Weights of a small multi-label image tagger.
Model: 40-pixel images, activation silu, num experts 64, width 320.
Data: trained on photos with spoken descriptions (Open Images, Localized Narratives), 203450 training examples, 3.1 epochs.
Rows from block 7 of a small multi-label image tagger, named by matrix and row number. Rows with one number within an expert belong to one neuron, the router's apart. Each number is 500 + 40 x the weight over its row's rms, rounded and kept within 0 to 999. All counts start at 0. Numbers have three digits each. After the name is the row's rms in percent of the matrix's.
Before each expert's rows are labels from the 100 images, of 14976, where the router gives the expert most weight on average: "colour at peak" is the nearest of a few named colours to the mean colour under the peak. Only what is clearly more common there than usual is listed. The data: photos with spoken descriptions (Open Images, Localized Narratives). In brackets: how many of the 100.
# router: router (model.blocks.7.mlp.router.weight, 64x320, trained with AdamW), inputs 107-213
# up: expert up (model.blocks.7.mlp.up, 64x80x320), inputs 107-213
# down: expert down (model.blocks.7.mlp.down, 64x320x80, transposed), outputs 107-213

# expert 52
colour at peak: pink (27)
router.52 116:477447531476535541509495524527525517512491526566460473498515460531518514458538497506472498480427429487477483451499512476577551504528546510490521444499480535482472525484543534443494537524533529485552455576570533414497497523478470515518437508568501496482493444517497456527486572533514463527496540423491485490506543460440479
up.0 106:521541502495511460482499418548409529627529441485530476519514554508512453537523459456490457442508470479570491429513497548427469475503466450437585489509571472512473510479475452478457600526471529485481504518515465498491553563485539552457453457476527501446494528518556507503542471500491504495416453556454500502471508598487549
down.0 098:527471454457531492505473507474587534501487439529548494514411537505509529472442538466465548494510489446451555471543510560527482477490515465465492568586465508450531520556523486490500523399465480429477508506541534490476493511474557495490512477471508528480518559459485582493415500475529571523531474520537425521483557533456471
up.1 097:488423511511491424459547480563512500515499504561473447483512496460542532445546532432492449503542491554511537478529504555494504427554539509479548504479571480535537520555582584431528458512535540545444529502522437454544536397462528500452580572461513518496529506522543494458540465461478525474562517486498494534416465519437522
down.1 106:524412445474519531542498519557558475545520528419488455463604438531452479494474588462456494514530448556520556513512484431493497537456522491474529514572523509486459518526494545521517505401446534433511572463481522557502521487523565467459455488542550422468486500492507487538493566535625445538440529496482472504507516538617382
up.2 098:545521514490525465529534466507440495569512536510508497454513506530555482524469463510516505504487449474534481529438500487583499456510493527552445517468515514604463478469501536528542400481544490523491538411475432509496402511460501447500499529473551418505483498504494518427564462486521509485496543532496467540578471428451521
down.2 090:466490555505558500551459477485478506426529472546552512515542462541496437479537493539423555518489465543486558474388555502496511498479511495515480510435551454461450539521511517487479547466440478532526492485542452509521554511552532562462585537515480448614540544483444467497466466459536577453523442498511509468524496515454466
up.3 103:558508451486523561462539621502504504491441527502556491563538497514550541433537485489477468570474498542487480463495465531541517463485453515474448513522448515479529515561462510483464478488414544580586500574496510537460476496495469513489493488511544517525505534462444469497491429419498520541480559529522530562544503473402526
down.3 098:469453487490467528516572503546451492451499467394566548581493534465438471513452516541513531496489541490459473531492542577461582514548500507526591443524489544433551447503532486529531484568502424429531455536398479448547567533509513565535572555512514517503463579534527469455533483521550466474520432546505522505490462489593481

# expert 48
colour at peak: white (29)
router.48 092:436467499517498442444514511547498475524390520439489513515487462484454568477587549576464484589430537521559534449487526433540583459520545482500499433514472476539483528492508506422461516492509565465426490500495444513458504425494470457528526470463435519489491465490455501531518512518532508507529554474459509513518493559528500
up.0 093:420518505544485481499526492547520490488517524523524487503497483509557506499517521538453475475518472536510401437518527482484388542463501509462461465493433505537481506533546514502503561545528582473552432434498529557576535520511517474479527465566531503461466471498426504475457498457432458501517472515516493412551486480517520
down.0 092:511454472515513534412547568464509469524530469508573490508504489432472471488456554560477511458468446475469506491521575518479473490492494543508580474522556486503502468560474481476484514496550450598486436539521528535520519519547419583543456499496498454485513496464526462470555517471456464549402511478543489522499513536489486
up.1 125:545494506469488526473499509505484487424530573562543468522511508505470463532562512459557417462422476519462534480465508466509480558526457545511434470532523471502535482462464575514475525483447484451501568522445505505460478577533485516465455508461508504463475538516567531408524478433560458571505501558532503483514413493496527
down.1 116:514444484567491509440543554481496524479480490558522518562512510515484520510590534548491535507529530448492410552372509458448450501573515572532469488494434472509506510519450483539485513480561516416517433555443459412526542523513507525496521559482503548492482496589556542514466485516475490433488469455475489486452589472579541
up.2 108:412488553468526499463467427484448554480554489553519508465464558477512496500474571542559457447495534460556530551439494497544406545402426476525511444453525489560539483539516498437458505489516487570454492555537470512478489498558500501489458494470528474490533457493462494483565532459558507503495470476527477516447485554516523
down.2 105:423519521485480490526452461513515509490475419432496488416476537538467495542511519505519498510501566528498446450449522489456501515532480525519501497503572466540487494508547494462409465509425473471525519440535447504531546514537491563477471539495554519468539528519479435506504520480497508514506489468571470499505408527524419
up.3 086:456497491470550502499496526540488567400535491538490499515476542470529526506520496408489485426507453490493496527472573615419442471502504464476495465459535566494466600486520428442503451544453511515507430565496434487486561472460542508492513520524454463481482599552586541533491495497543504519543467538479543450404488521501475
down.3 088:477456516469522567517520554520468482562479515540506469476523506534532553503550537464502549522498589493511516481520552497553496489441489457548451525432506449505512400477484491567503430528509443533491489445442508490478424440475530496515500557533448469484546404424518543500627481421535495509527504500499510521476449460574504

# expert 44
colour at peak: white (38)
router.44 167:439508441503487481433480527502497537444511464567499485499492563513524486573538515476493558492408501492466522541518490470477484466549440491548479485472494546450427521424496546466535548488458537475539468507577501484534508517525528573445489402514462458503503458535511439497495534540436524452537480457541504517475518501465472
up.0 094:496457487450454500541498504565524449465585509499487492507485455523518488440528497506565501520465444539451418451496571513611446474575453573482461388569521474456471550492527553590539494542505549520545494504505498480445484572424534484558487402522475493516525550514518400551443496505587532545460588471486466445473457438488530
down.0 094:514480513493554523447602440548457494492479445494532520442445424456507542465515514510500469430506494454446539519523532525481499489417539497488459500452480476509479567529532485440504463498521489456495477488555488552396488445472505498468538490523545479510439512555432477467521484534483500450540505508511480433562469561500442
up.1 089:492616439495525488469508425522541501498491516552537432469516543485475465532451443499442487496502509519559522518445415511469563460532502468495487491505503465557501511489561488519549510533431535564492476466565515642500534497499511503490515495560523452546494535533549572471515556469512451574441457516522486494459541543475538
down.1 093:521449464527427535549515464528514553540507536492469512463506526473493452502481543470560498530579497545476478445396547527497553482508517429478498509540458512521491500439536439551453510485479514484469583514513543517559550613582454508544442532556481580480501483446507492486506407556471528524554528532519507499512598584464512
up.2 099:449491562560466441463501431471428475582486545483493499514441535549534520486513542506495466450475432515461568424543495486519470454488483582433550457425524431492461435448460529499544597506544539550494542506524454547465474464491475428485558460492546533522493510490490465489553500423509469489477451524518443516499516494501470
down.2 097:508529453483530551426528511549533494517507505433529497460532574506444583535484488557484487457511547472547563444501487557526498548469533494464508552500458438526547549457490491478429513456500507501505443440552509484413546471493539529520445536411562498482504410466483450455505452505514505441574547523507494542453590535496477
up.3 096:505486522568489499524449510536497532546468544450514532470476500427534475468493499494580439497530492566469562434441489480499404515501467480537538529509450546551480480526430530504422460471533482455476459474516522535489520458527493608465532447508498469555533565540522500512497457446556492528507507520475505515536478526464455
down.3 099:508514464490538521491499488557459475535480489524521500562438472561436488499471491504432502545538559552618518513451488453479515457574546502565489566519469476484573456471466541490515519487420532526549518578523534490553471416444539505531542524456494534465530395514517556462501540562506583479487424483497544439512440563527501

# expert 51
colour at peak: white (30)
router.51 104:483456554549513430588507554472487473543433474494532480483479524526483516408447438494464514550512501583500498539475441518556570538485457458532498493537523538477449493530555561476461510499530528475556487509516538473476453492455475510524476569444412407465524549486529462525506485533542535433506517540520507467490450483510579
up.0 096:460473503503452511513465510541488486501522435463530480518485518515425546551454493537517591490548545560414499526470544397511507549482549470525552551555508490568493496502519452522500443481509466549465494466454524415578527530541552457549492505489407412499523434551471454523511450509530542510464446454536429480465423498435589
down.0 095:521567525541582499510542478473525509444511519511507540514509512517537513504478565479527512472481422492507499432544476500455501444466514541477545516464498504477467515395423535498464510471514496527508433539516507494418529466495521505486416584485532515480466512494503585461517500556553518483570500468459502521582501492483505
up.1 104:483488524517503418437547439464528532542495516456509463566525447507467444458477474499460481496539535490455390442574567610526494511517468521449579444510495459454466490501490446444517461472457482497520491458511488419501556560524521431496396568458517559520477455500427490530518506496548486554464543462530460503454459508481486
down.1 105:508455491512434497496528521451501406466553491448464494486454502474488525456438529484500519549512523462595507528440497559523570505496471551502502474501494502480512425471471486489479491569496495482500424463449543532481512514557501526486478435502538459507473523510551484485544437524454479507518503522562508505502513444512457
up.2 130:488519489457513555520517555501563510543500463573488505507507552497480549540471517471485518538503575504508440530520498550526566527571566462486539542468429454418522444516501516429532497520501486504515476539397470472519494429479537529479518481466494491560487409581509509513445517477530459456490503430497475549443490502545584
down.2 117:480563441601534478514532519476481544485558519531508520490453500478487544488491456497500530530522476522534590502441473463537442493541561475506473521405542504479563467490477572460385537479483462495499459577590512601499504461480524558555454503531559512553533522515415481529573469474511545484526461450619475427476501512503525
up.3 095:448493480491535435501518435529574544519517492531489561519458470458493492491430499510480508392443457484523505541486572497497537512539539497447530477413508483537552496527559495480452464491566448473488491527498488441498542459571501459446454496469475524488513489532542497526552459456510576492485495541474473464445493517544540
down.3 099:518429497451564483484516494448434568508536546566519547506467479496549505590436521467470519452558438527546506541488522475552523448494517480514550511480492461533467476374420548467461514526484559452449478443481522559563471422525454517538442479483471412487475479524497518490532520577514492483476466476478520415446539474490509

# expert 9
colour at peak: white (40)
router.9 104:430531545482535513448447524547464497497476480563508479414495503541497447530471475511490601510459478501489556528544497539516392526528454492501548480458516493449463531503512556473447520454453537512642454533554483476505492531518480598442516475493476442490471508560530452481469512516423523465495503412519498528461551520448401
up.0 100:550465450511510471497551538513491522514557439493491464505530421552530539515519511507532510456455431533489581507443529512547458532567526537463433488458525529586504522488463499518550446540432504530486503505503573521493455511436453510502496494530474436517494536483449493501572492518457538482552555545511459507541409535458559
down.0 103:518519520454535477455490503477569444505503506520518484482527509502545463507520450497450500537472446472462518461560526501456478432535537407558516517499501502473489549486532538451494540534534448498532474545423405518482570623503473501484482484550555460464545456526448553530434557504555409455527496504530547536432517521569536
up.1 097:534489458586531507492485509447447526496529475528478530460509538510552420569510469521490495475490486594500486574387487516427528518497447556482476526482492516475487463539557436530467517567448466470520449522496490537493525532558527527488508458472405460475447515465430492580485482531528490450500494477584559477514597508538523
down.1 094:490507504515532534569482567539431421487485497466494524491456555477487465570487499464594542446501478482538597520490554536524498520513519440484552489583457453483465539519504477472543454561534456472486532549545494435534478483492560524581513564546541520482447466514486365522452521530571455445501483439561452505497504446474455
up.2 111:478480469461492503536474490517498511542511438546478463465565411489510469505520458517492514494523453475530450489504457573475486517509472538458572521528481473537486500526497447506530633476575492501531506504530475501470508507483503494457469474487547468458532518494526498444523451497474466579423466513522522481549501554493449
down.2 102:532512447525557517558541499580529536484499608542481468453534485511565472543550513452477483487570479501510452491469548523517492505569477436488452398571493518519510500515583496542473544514594475469484465529489553482563533503453479529512547542464493529570492482420440533466497500597472644417491446474528518453417495535464506
up.3 091:448477494548526473473502487533468504438564439510491539458470539491484488455485522513493540537498552510461555516422484421548471517516503463477454522525520575524394514535572525476508479407507495443438458538577451519535443493548474501443570411504517443532554495520501531485503462530489540439473568478500585517567512472482568
down.3 096:499492577525559554479447471478554492483516508529593489565494492489530490495524503484571533517488479414488507532513492483486501462551492491588541516558456503446527485447520427441542466539518498495486462572414470553504490474490558615481503526561566561492497441514473576541490512507458443501523441517439531571479513498494427

# expert 31
colour at peak: pink (29)
router.31 087:533531487469396509445506427480512507511420425523457520512482469532532478515487441472508495550481485548446530535475490524462477455560459518479471470474517506509453503495515503508441532544478436483474470553533451552509433520542539485577438506425486576447465455571456480522558431505558501523461546542495523520471464495449536
up.0 086:394504464528507502523598440475480549474576527425536520522541469526514506466432552520489489505440406567504436635600483440458490508517435515510529534444543515455495519475510561495479585477506448537578491497400524573483622444499489497551543412483523505452544518482506548537510498527456507468544505473565497508482492509470531
down.0 099:454591498475447432498477540472528502507382497477471520508464487478499515474495481491548523455561449516515508547521486459506403432500474490516499516562513511544539511422484477415480565501494558514527500420502431486470525484477471387461484444474508417461478480522474549471402445480546519502532571509431507478488498548524591
up.1 101:480544557448529550469465475486577506533515498534519520488531493496436476440526509436524487541536491533519522519451532514470467485550477500506521510514519483471478480464501490465548548486443496455514519481493471519530545451526521535561569455541477545533514525469583552458497463428576463572433488476473502579477463473590490
down.1 108:523456454499501512498440523454480497523478476493459525477484532566430495477423516546516489556510526558496505498524475508519545425515490491479462516473453506461503455446539506489473471542438453539512478530470506539544523581407541568496508550514495426480582507431511484462471462495511477513504552483521471461542555454515519
up.2 099:501495545513444500482412485533443550478536564459455496504474520485515494519428473549532534503553522509491496560559540460439578502538505489463450512511431527521547442532551502459497415443532459482536476527521571426504462445538452459505534573515531634438526524491502514540518508564446477525493502448552482489479507521533508
down.2 102:459541478526547455435490515492538540491503480566517507492482511538521527480510504444509460463498501457465523470506470532486531507486547501526516535529475556437552579572474427419471547503560520504463428460536439553402536480485516476458478474491445481458491510461487526626472512557455539522476477495506528463464472531444517
up.3 116:508477468538497388452464504475537482543509496568445449471515561497523404435535536446426542453548536553422640460464477534498437476467513476567553565446545525514547544468499467504478538483538556500516512468544442495467491421467574517508522457498505488499482477495433491524512468492532570481497450478468399493551518521500494
down.3 103:507466491433517484546529412513440472488533534597498527567470470507529502527508477478515523458525531504440548454457512469434429423577481515507539463462476510439439513514457495490518493491465459446483523556494481508537471526475505559533502550510553452466479550483396515530505465458505486465478491556484536459493443505558426