config.toml
arch = "vit"
model = "multi-label image tagger"
dataset = "photos with spoken descriptions (Open Images, Localized Narratives)"
train_examples = 203450
image_size = 40
crop_scale_min = 0.5
horizontal_flip = true
rotation_deg = 5
norm = "layernorm"
norm_position = "pre"
activation = "silu"
mlp_ratio = 3
head_dim = 64
fused_qkv = false
bias = "none"
qk_norm = false
parallel_block = false
dropout = 0.1
inner_norm = false
moe = "top_k"
num_experts = 64
moe_every = 2
expert_mlp_ratio = 0.25
experts_per_token = 1
shared_expert = false
patch_size = [4, 4]
conv_stem = false
layers = 10
width = 320
positions = "learned"
pooling = "mean"
num_labels = 250
residual_init = "zero_last"
optimizer = "muon"
muon_scale = "spectral"
lr = 0.017
momentum = 0.9
nesterov = true
orthogonalizer = "newton_schulz_5"
adamw_lr_other_params = 0.0011
steps = 9800
batch_size = 64
epochs = 3.1
lr_schedule = "step"
warmup_steps = 190
weight_decay = 0.0
adamw_weight_decay_other_params = 0
Rows from expert 20 of block 3, named by matrix and row number. Rows with one number belong to one neuron. Each number is 128 + 24 x the weight over its row's rms, rounded and kept within 0 to 255. All counts start at 0. After the name is the row's rms in percent of the matrix's.
# up: expert up (model.blocks.3.mlp.up, 64x80x320), inputs 160-239
# down: expert down (model.blocks.3.mlp.down, 64x320x80, transposed), outputs 160-239
up.14 085 [112 134 143 138  82 138  83  87  77 108  88 121 125  95 120 107 122 139 145 133 142 122 133 102 106 108  91 140 137 136  88 135 144 143 144 145 116 112 137 134 105 101 125 129 101 146 121 188 116 122  97 152 140 166 129  81 119 152  96 101 138 125 157 116 133 133 136 143 148 144  95 179 137 175  91 141  84 109 121 132]
up.15 103 [152  90 145 103 170 134 105 108 114 138 160 138 127 113 140 144 117 131 171 131 162 150 114 102 139 141 141 128 131 119  84 118 125  91 145 153 103 169 158  97 161 100 134 141 112 142 121 114 116 151 174 114 125 152  98 127 146 105 143 144 142 132  78 113 136 140 176 109 111 127 144 152 130 120 162 113 115 117 104 165]
up.16 095 [128 153 176 122 119  89 140 177 151 123 173 112 125 143 130 195  99 119 133 105 147 106 141 126 125 124 154 119 137  96 194  93 153 165 148  69 145 135 169 111 144 110 131 138  69  91 129 155 148 115  99 176 119  89 129 137 122 116 116 113 161 146 159 121 127 116 147 149 139 111  99 162 140 150 133 121 161 111 125  75]
up.17 095 [125 120 146 138 156 118 145 127  99 140 101 122 115 106 149 101 110 147 150 143  86 140 132 147  98 138 119 118 123 134 153  78 135 131 149 110 157 107  83  85 103 129 162 158 158  91 151 115 169 115 126  93  73 122 123 124 145 122 144 128 153  93  81 114 104 118 140  97 102 150 163 100 146  78 149 135 137 149 112 124]
up.18 100 [ 99 175 142 119 137 136 123 136 148 130 128  82 144  88 115  86 114 108 145 150 130 112 153 110 102 137  99 126 129  94 146 109 129 156 164 120 135 134 188 144 115 125 142 126 184 129 141 146 128 132 154 167 122 101 141 143 119 141 144  98  96 121 128 104 159 144 129 124 150 131 169 128 133 106  82 127 105 128 162 152]
up.19 099 [127 101 170 128 161 141  77 154 182 149 155  91  87 127 113 118 118  93 161 109 151  98 140 110 118 158 155 101 118  90 127 143 151  87 106 108 153 139 109 167 128 138 144 170 128 113 133 154 131 135 127 110 136 116 127 138 180 126 105 159 162 102 102 133 149 138  86 113 106 127 112 110 144 120 152 111 121  95  49 151]
up.20 101 [119 138 138 112 129 102 147 141 137 119 140 106 151 114 126 125 159 101 165 126 104 158 114 169 178 103 127 116 149 144 176 102 172  73 104 115 130 130 105  87 119 144 126 145 112 107 132 121 135 145 144 142 137 109 131 116 120 154 104 101 125  83 122 153 120 106 145 158 132 118 146 120 144 123 167 142 114  94 145 118]
up.21 092 [122 113  95 149 209  99 102 136 145 119 190 167 101 126 154 111 110 165 104 132 161 174 105 159 163 126 146 142 125 147 134 140 150  83  98 149 111 120 127  59 175 147 155 130 129 119 149 133 134 132 133 161 118 169 143 106 171 123 119 108  79 108 110 126 133 135 151 142 162 149 156 128  98 145 140 148 158 149 122 139]
up.22 101 [124  98  82  70 158 140 131 179 111 124 159 126 136 171  97 153 105 152 118 128 122 153 123  93 143 103 106 168 128 125 139 160 129 128 126 106  83 126 119 110 150 137 121 131 134 146 154 121 138 147 115  84 101 132 127 121 104 158 134 134 130  98 122 123 157 103 129 144 106 140 176  84 158 110  96 141 110 137 107 110]
up.23 107 [139  97 133 106 127 114 158 130  77 138 110 151 128 142  99 148 174 154 108 163 173 109 158 130 124 126 118 100 122  95 120 114 100 103 121 145 158 132 130 116 123  78 149 101  92 141 104 122 104 141  70 144 113 129 151 119 118  87 122 141 151 151 139 131 147 147 115 132 137 108 120 120 110 124 121 124 133 116 149 126]
up.24 103 [116 157 134 190 106 115 125 125 133 110 142 121 141 129  85 113 131 147  58 145 127  92 109 145 135 134 113 104 156 143 111 138 145 137 154  93  92 114 113 114 127  76 181 110 129 132 145 163 131 127  83 149 147 102 122 140 136 138 145 132 120 161 133 144 155 135 126  93 130 121  89 141 129 171 186 122 162 152 108 107]
up.25 102 [126  98  98 142 127 157 124 157 149 147 100 143  89 132 122 118  99 160 131 115 163  57 145 127 150 195 146 128 144 146 111 152 125 122 167 149 129 167 140 133 198 120 125 154 132 122 173 146 124 187 132 156 135 120 171 113 119 122 131  95 138 124 157  92 119 133 152 111 113 115 177 116 119 142 130 128 115 113  95 118]
up.26 093 [151  95 118 143 114 175 150 122  75 142 159 103 112 160 153 191 138 144 123 147 124 125 132 126 116 109 119 110 149 138  88 138 103 103 103 139 122 108 127 149 135  95 131 151 177 118 156 107  80 145 143 128 158 142 100 124 142 130 144 107 143 146  95 165 164 102 119 110 131 122 119 164 116 186  96 129 166 101 182 126]
up.27 106 [164 139 139 108 126  82 165 104 137 143 128 112  89 169 126 111 116  98 143 124 114 149 142 128 141 151 169 163 131 126 150 108 117  96 110 128 156 114 124 155  99 122 111  87 113 175  94  82 108 111 156 154 159 158 115 118  96 163 138 150 161 140 165 166 113 136 136 132 110  59 129 111 116 177 114 130 145 151  83 130]
up.28 106 [115 161 146 124 190 133 179 114  92 157 108  98  81 184 152 108 162 114 135 139 116 109 117 117 114 105 112 106 125 106  86 172 125 133  93 141 135 125  74 111 126 101 142 157 151 114  90 104 110 177 109 126 133 125 131 120 187 173 126 117  97 156 151 114 119 132 146 110 127 155 129 180 156  93 121 131 136 126 187 143]
up.29 101 [146 141 118 130 122 130 130  99  79 125 125 131 120 122  89 144  89 181 119  72 136 162 149 118 129  96 109  89 120 151 121 141 180 127 125 132 145 121 210 117  86 143 169 134 122 112 159 108 175 127 126 134  87 145 111 137 141  67  93 128 151 127 144 139 129  98  99 139  97  41  97 117 139 129 176 154 157 131 104 142]
up.30 098 [138 132 145  88 149 110  93 125 118 110 117 131 152 107 150 119 118 112 142  91 132 121  91 164 157 140 143 158 111 126 147 111 159 149 119 117 149 142 167 137 101 129 158 101 132 125 134 112 219 149 133  87 119 156 162 104 123 150 111 123 114 137 115 150 123 132 130 128  72 152 124 120 104 123 142  99 125 119  82 145]
up.31 105 [ 98 173 117 128 160 145 115 129 106 112 154 153 129  91  96 157 124 158  96 148 147  93 120 116 102 111 101 131 156 109 127  92 125 160 152 159 132 101 122 130 128 130 143 128 121 125 129  72 103  95 143 167 139 105 107 135 112 178 133 145 185 153 161 139 111  99 138 138 113 150  89 155 118 137  93 143  88 115 165 135]
up.32 090 [ 98 138 153 128 145 156 185 137 149 173 145 170  99 111  78 118 105 128 108 122 132 111 124 129  93 100 106 164 180  81 112 127 119 158  97 141 163  97 120 157 166 107 133  77  98 151 129  95 134 135  85 122 127 138 113 123 138 143 116 139 129 119  99 127 147 125 147 129 136 162 135 141 105 104 141 147 121 138 158 105]
down.14 090 [153 129 135 122 139 171 132  96 148  82 146  47 149 133  98 125 159 126  95 169 132 134 117 121 158  74 115  90 115  74 105 130 172 134 145  95 142 116 103 135 143 121 116 170 126 107 132 138 110 115 113 105 132 127 140 139 149  88  86 109 118 136 149 109 109 137 115  96 168 128 158 114 121 137 150 160 143 115 115 140]
down.15 107 [118  76 123 154 122  80 112 103 103 142  90  85 113 107  94 162 162 152 138 108  88 107 121 136 132 112 115 117 126  85 114 146 171 155 103 205 166 114 109 134  96 171 118 139 138  73 132 153  95 106 115 123 135 114 162 150 133 121 117 140  73  87 119 125  96 141 177 124 132 117 107 120  89  73 137 104 134 132 159 124]
down.16 100 [127 193 111 143 105 111 123 135  82 130 167 182 140 103 135 138 132 114 174 166  98 133 130  96 186 149 104 141 162 152 139 168 110 153 113 132 119  89 140 130 104 185 114 170 121 125 140 127  81 117 131 177 116 181 160 148 141 136 159 175 138  88 126 149 127 105 167 132 131 138 120 128 126 161  96 133 136  92 131  95]
down.17 097 [113 129 138 171 153  98 151 110 161  87 130 149 128 113  87 123 122 115  93 129 113 143 125  61  69  76 136 153 155 174 159 161 123 126 153 125 160 102 137 158 103 126 123 112 136 129 132 146 149 153 130 121 164 168  93 126 136  94 104 140 136 138 138 178 117 145 159 160  94 160 139 110 129 147 150 159  64 120 140 113]
down.18 103 [162 141 136 118  87 150 130 137 163 117 146 133 116 117 147  97 138 113 169 130 114  97 109 136 111 132 104  94 140 119 151 120 158 140 144 112 172  97 129 130 183 192 126 146 140 155 127 133  99 115 168 122 122 149  94 140 133 133  94 122 137 138 104 118  92 120 192 161  75 125 101 106 134  96 103 108 120  81 159  86]
down.19 097 [129 132  98 173  74 138 143 162 138 158 149 172 105 117 150 128 137 128 114 126 124 127 129 150 172 141 150 114 172 164 160  95 121  95 110 122 103 158 147 140 108 118 112 119 125 165 131 128  74 122 114 158  85 134 107 170 126 111 114 115 159 119 122 126 101 112 127 126 174 162 157 128 100  96 126 144 175 157 127 121]
down.20 102 [125 110 147 156 174 159 140 125 108 118 136 142 117 132 143 132 158  78 174 115 117  79 131 136  83 154 139 103 156 110 121 123 121 104 142 131 115 153 156 101 137 132 119 134 119  88 115 128  96 106 132 125 144 123 155 113 150 108 131 136 147  95 142 106  96 157 115 123  77 167 115 123 111 164 103 102  81  91 112 154]
down.21 095 [110 137 100 127 112 152 137  97 150 124 147 114 124 117  92 166  99 165 110 121 133  60 111 183 154 137 145 118 104 122 154 158 136 133 115 142 141 137 145  91 157 133 111 106 137 122 121  75 122 123 127 149 103 132  93 117 121 119 162 148 129  94  83  94 159 115 108 117  99 121 149 132 120  91 117 154 106 146  93 166]
down.22 107 [124  86  78 132 164 153 105 163 130 123 100  81 134 127 138  65 116 174 151 128 211 126 129 127 112 133 178 129 150 126  86 120 114 121  57 136  69 154 162 144 129  68 150 141 111 124 114 108 145  91 160 122 160 145 148 121 110 134 147 161 123 125 125 129 113 138 119 121  99 142 129 173 112  91 119 136 143 136  91 136]
down.23 108 [132 154 150 152 129 139  97 119 167 112 139 101 137 118 119 132 142 145 145 134 113 120 141 122 129 124 167 137 102 138 109 142  97 132 128 151 119 113 140 120 120 122 114 117  78 151 144 173 141  95 130  61 120 109 113  92 139 134 133 144 122 185  98 127 117 133 121 151 157 107 124 172 144  83  89 137 141 123 113 141]
down.24 101 [ 80 152 114 100 104 145  74 102 106 109 168 141 136 125 140 128 116 152 154 114 144 184 121 117 118 139 151 147 131 144 158 124 148 144 134 118 135 123 133 136 121 115 113 124 112 146 182 151 167 173 168 184 129 128 129 142 120 120 103 122 122 100 135 137 149 130 178 152 144 117 101 139 115 122 177 122 113 132 162 154]
down.25 099 [127 115 130 141 155 131 128 136 130 106 149 108 122 155 159 146 125 179 116 109 143 105 141 138 131 117 166 124  85 132 131 100 143 114  84 158 144 121 119 132 127 143 172 136 173 113  88 125 130 119 107 107 153 131 116  96 104 109  74 160 123 127 147 114  78 113 109 128 122 144 159 104 146 134 122 134 179  98 138 115]
down.26 098 [127 176  91 106 124 129 122  72 125 143 123 134 125 122 130 140 155 113 114 119 115  84 110 135 172 135 130 126 150 137 145  89 172 132 154 161  97 112 144 154 117 131 107  87 108 113 129 116 142  90 109 115 146 140 111 123 142 159 122 143 115 149 132 141 168 129 119 120 150  75 107 137 118  94 172 151 118 121 102 113]
down.27 107 [164 148 158 125 145 122 145 133 190 132 122 137 151 154 136 157 120  85 121 106 175 134 115 133 126 176 153  79 157 135 132 128  97  94 156 141 143 109 152 139 138 134  90 105 156  83 151 123 130 107 147 125 115 115 160 123  90 152 149 119 127 119 133 134 185 161 108 121 132 142  91 157 141 116  78 145  82 114 127 121]
down.28 104 [152 128 140 148  50 123 120 150 161 104 147 125 158 132  98 135 125 134 135 100 156 135 120 127 157 129 122 136 133 151 153 107 117  89 181 139 150 110  83 122 138 143  88  88 126 150 119 147 147 137  92 105 119 126 147 109 135 180  74 135  97 128 136 157 129 132 136 137 162 102 135 107 163 132 112 168 121 141 127 114]
down.29 097 [ 94 157 151 187 116 125 172  89 187 130 149 111  95 134 143 161 136 105 114 130  69 142 154 104 161 106  94 122 174 163 129  98 119  95 147 133 119 144 148  85 136 144 125 150 137 121 161 105 132  91 138  93 146 135 131 183 150 132 151 138 105  65 106 100 137  99 107  99 180 101  94 147  99 132 141 142 105 154 136 140]
down.30 091 [ 50 119 135 126 148 121 153 131 158 113 122 120 100 111  98 112 143 173  88  85 122 121 109 104 109 139  97 120 146 137 155 117 114 120 127 136 130 103 171 118 164 111 105 157 124 143 113 124 135  91  85 142  98 131 122 112 124 110 153 155 118 132 122 135  76 110  92 141 121 107 165 132 102  78 102 128  68 161 145 136]
down.31 107 [121 134 125  96 173 120 111 119 164  96 107 104 143 145 148 127 110 163 137 126 137 134 154 153  94 127 132 129 119  99 123 136 102 155 105 128 126 143 119 119 112 109 122 113 101 169  98 148 152 123  96 115 144 122 149 148 151 146 115 107 125 143 144 127 124 150 126 117 116 109 134 143 124 164 143 116 100  92  74 134]
down.32 096 [121 100 134 100 136 147 113 158 154 115 146 135 141  52 120 138 173 125 178 159  64 134 117 137 160 114 116 101 147 117 133 205 111 146 134 134 139 126  82 125  95 169 157 151 160 120 163  88 142 101 129 125 117 147 144 153 132 192 118 146 136 118 151 133 107 149 133 104 128  70 161 122 132 108 112 123 119  83 137 182]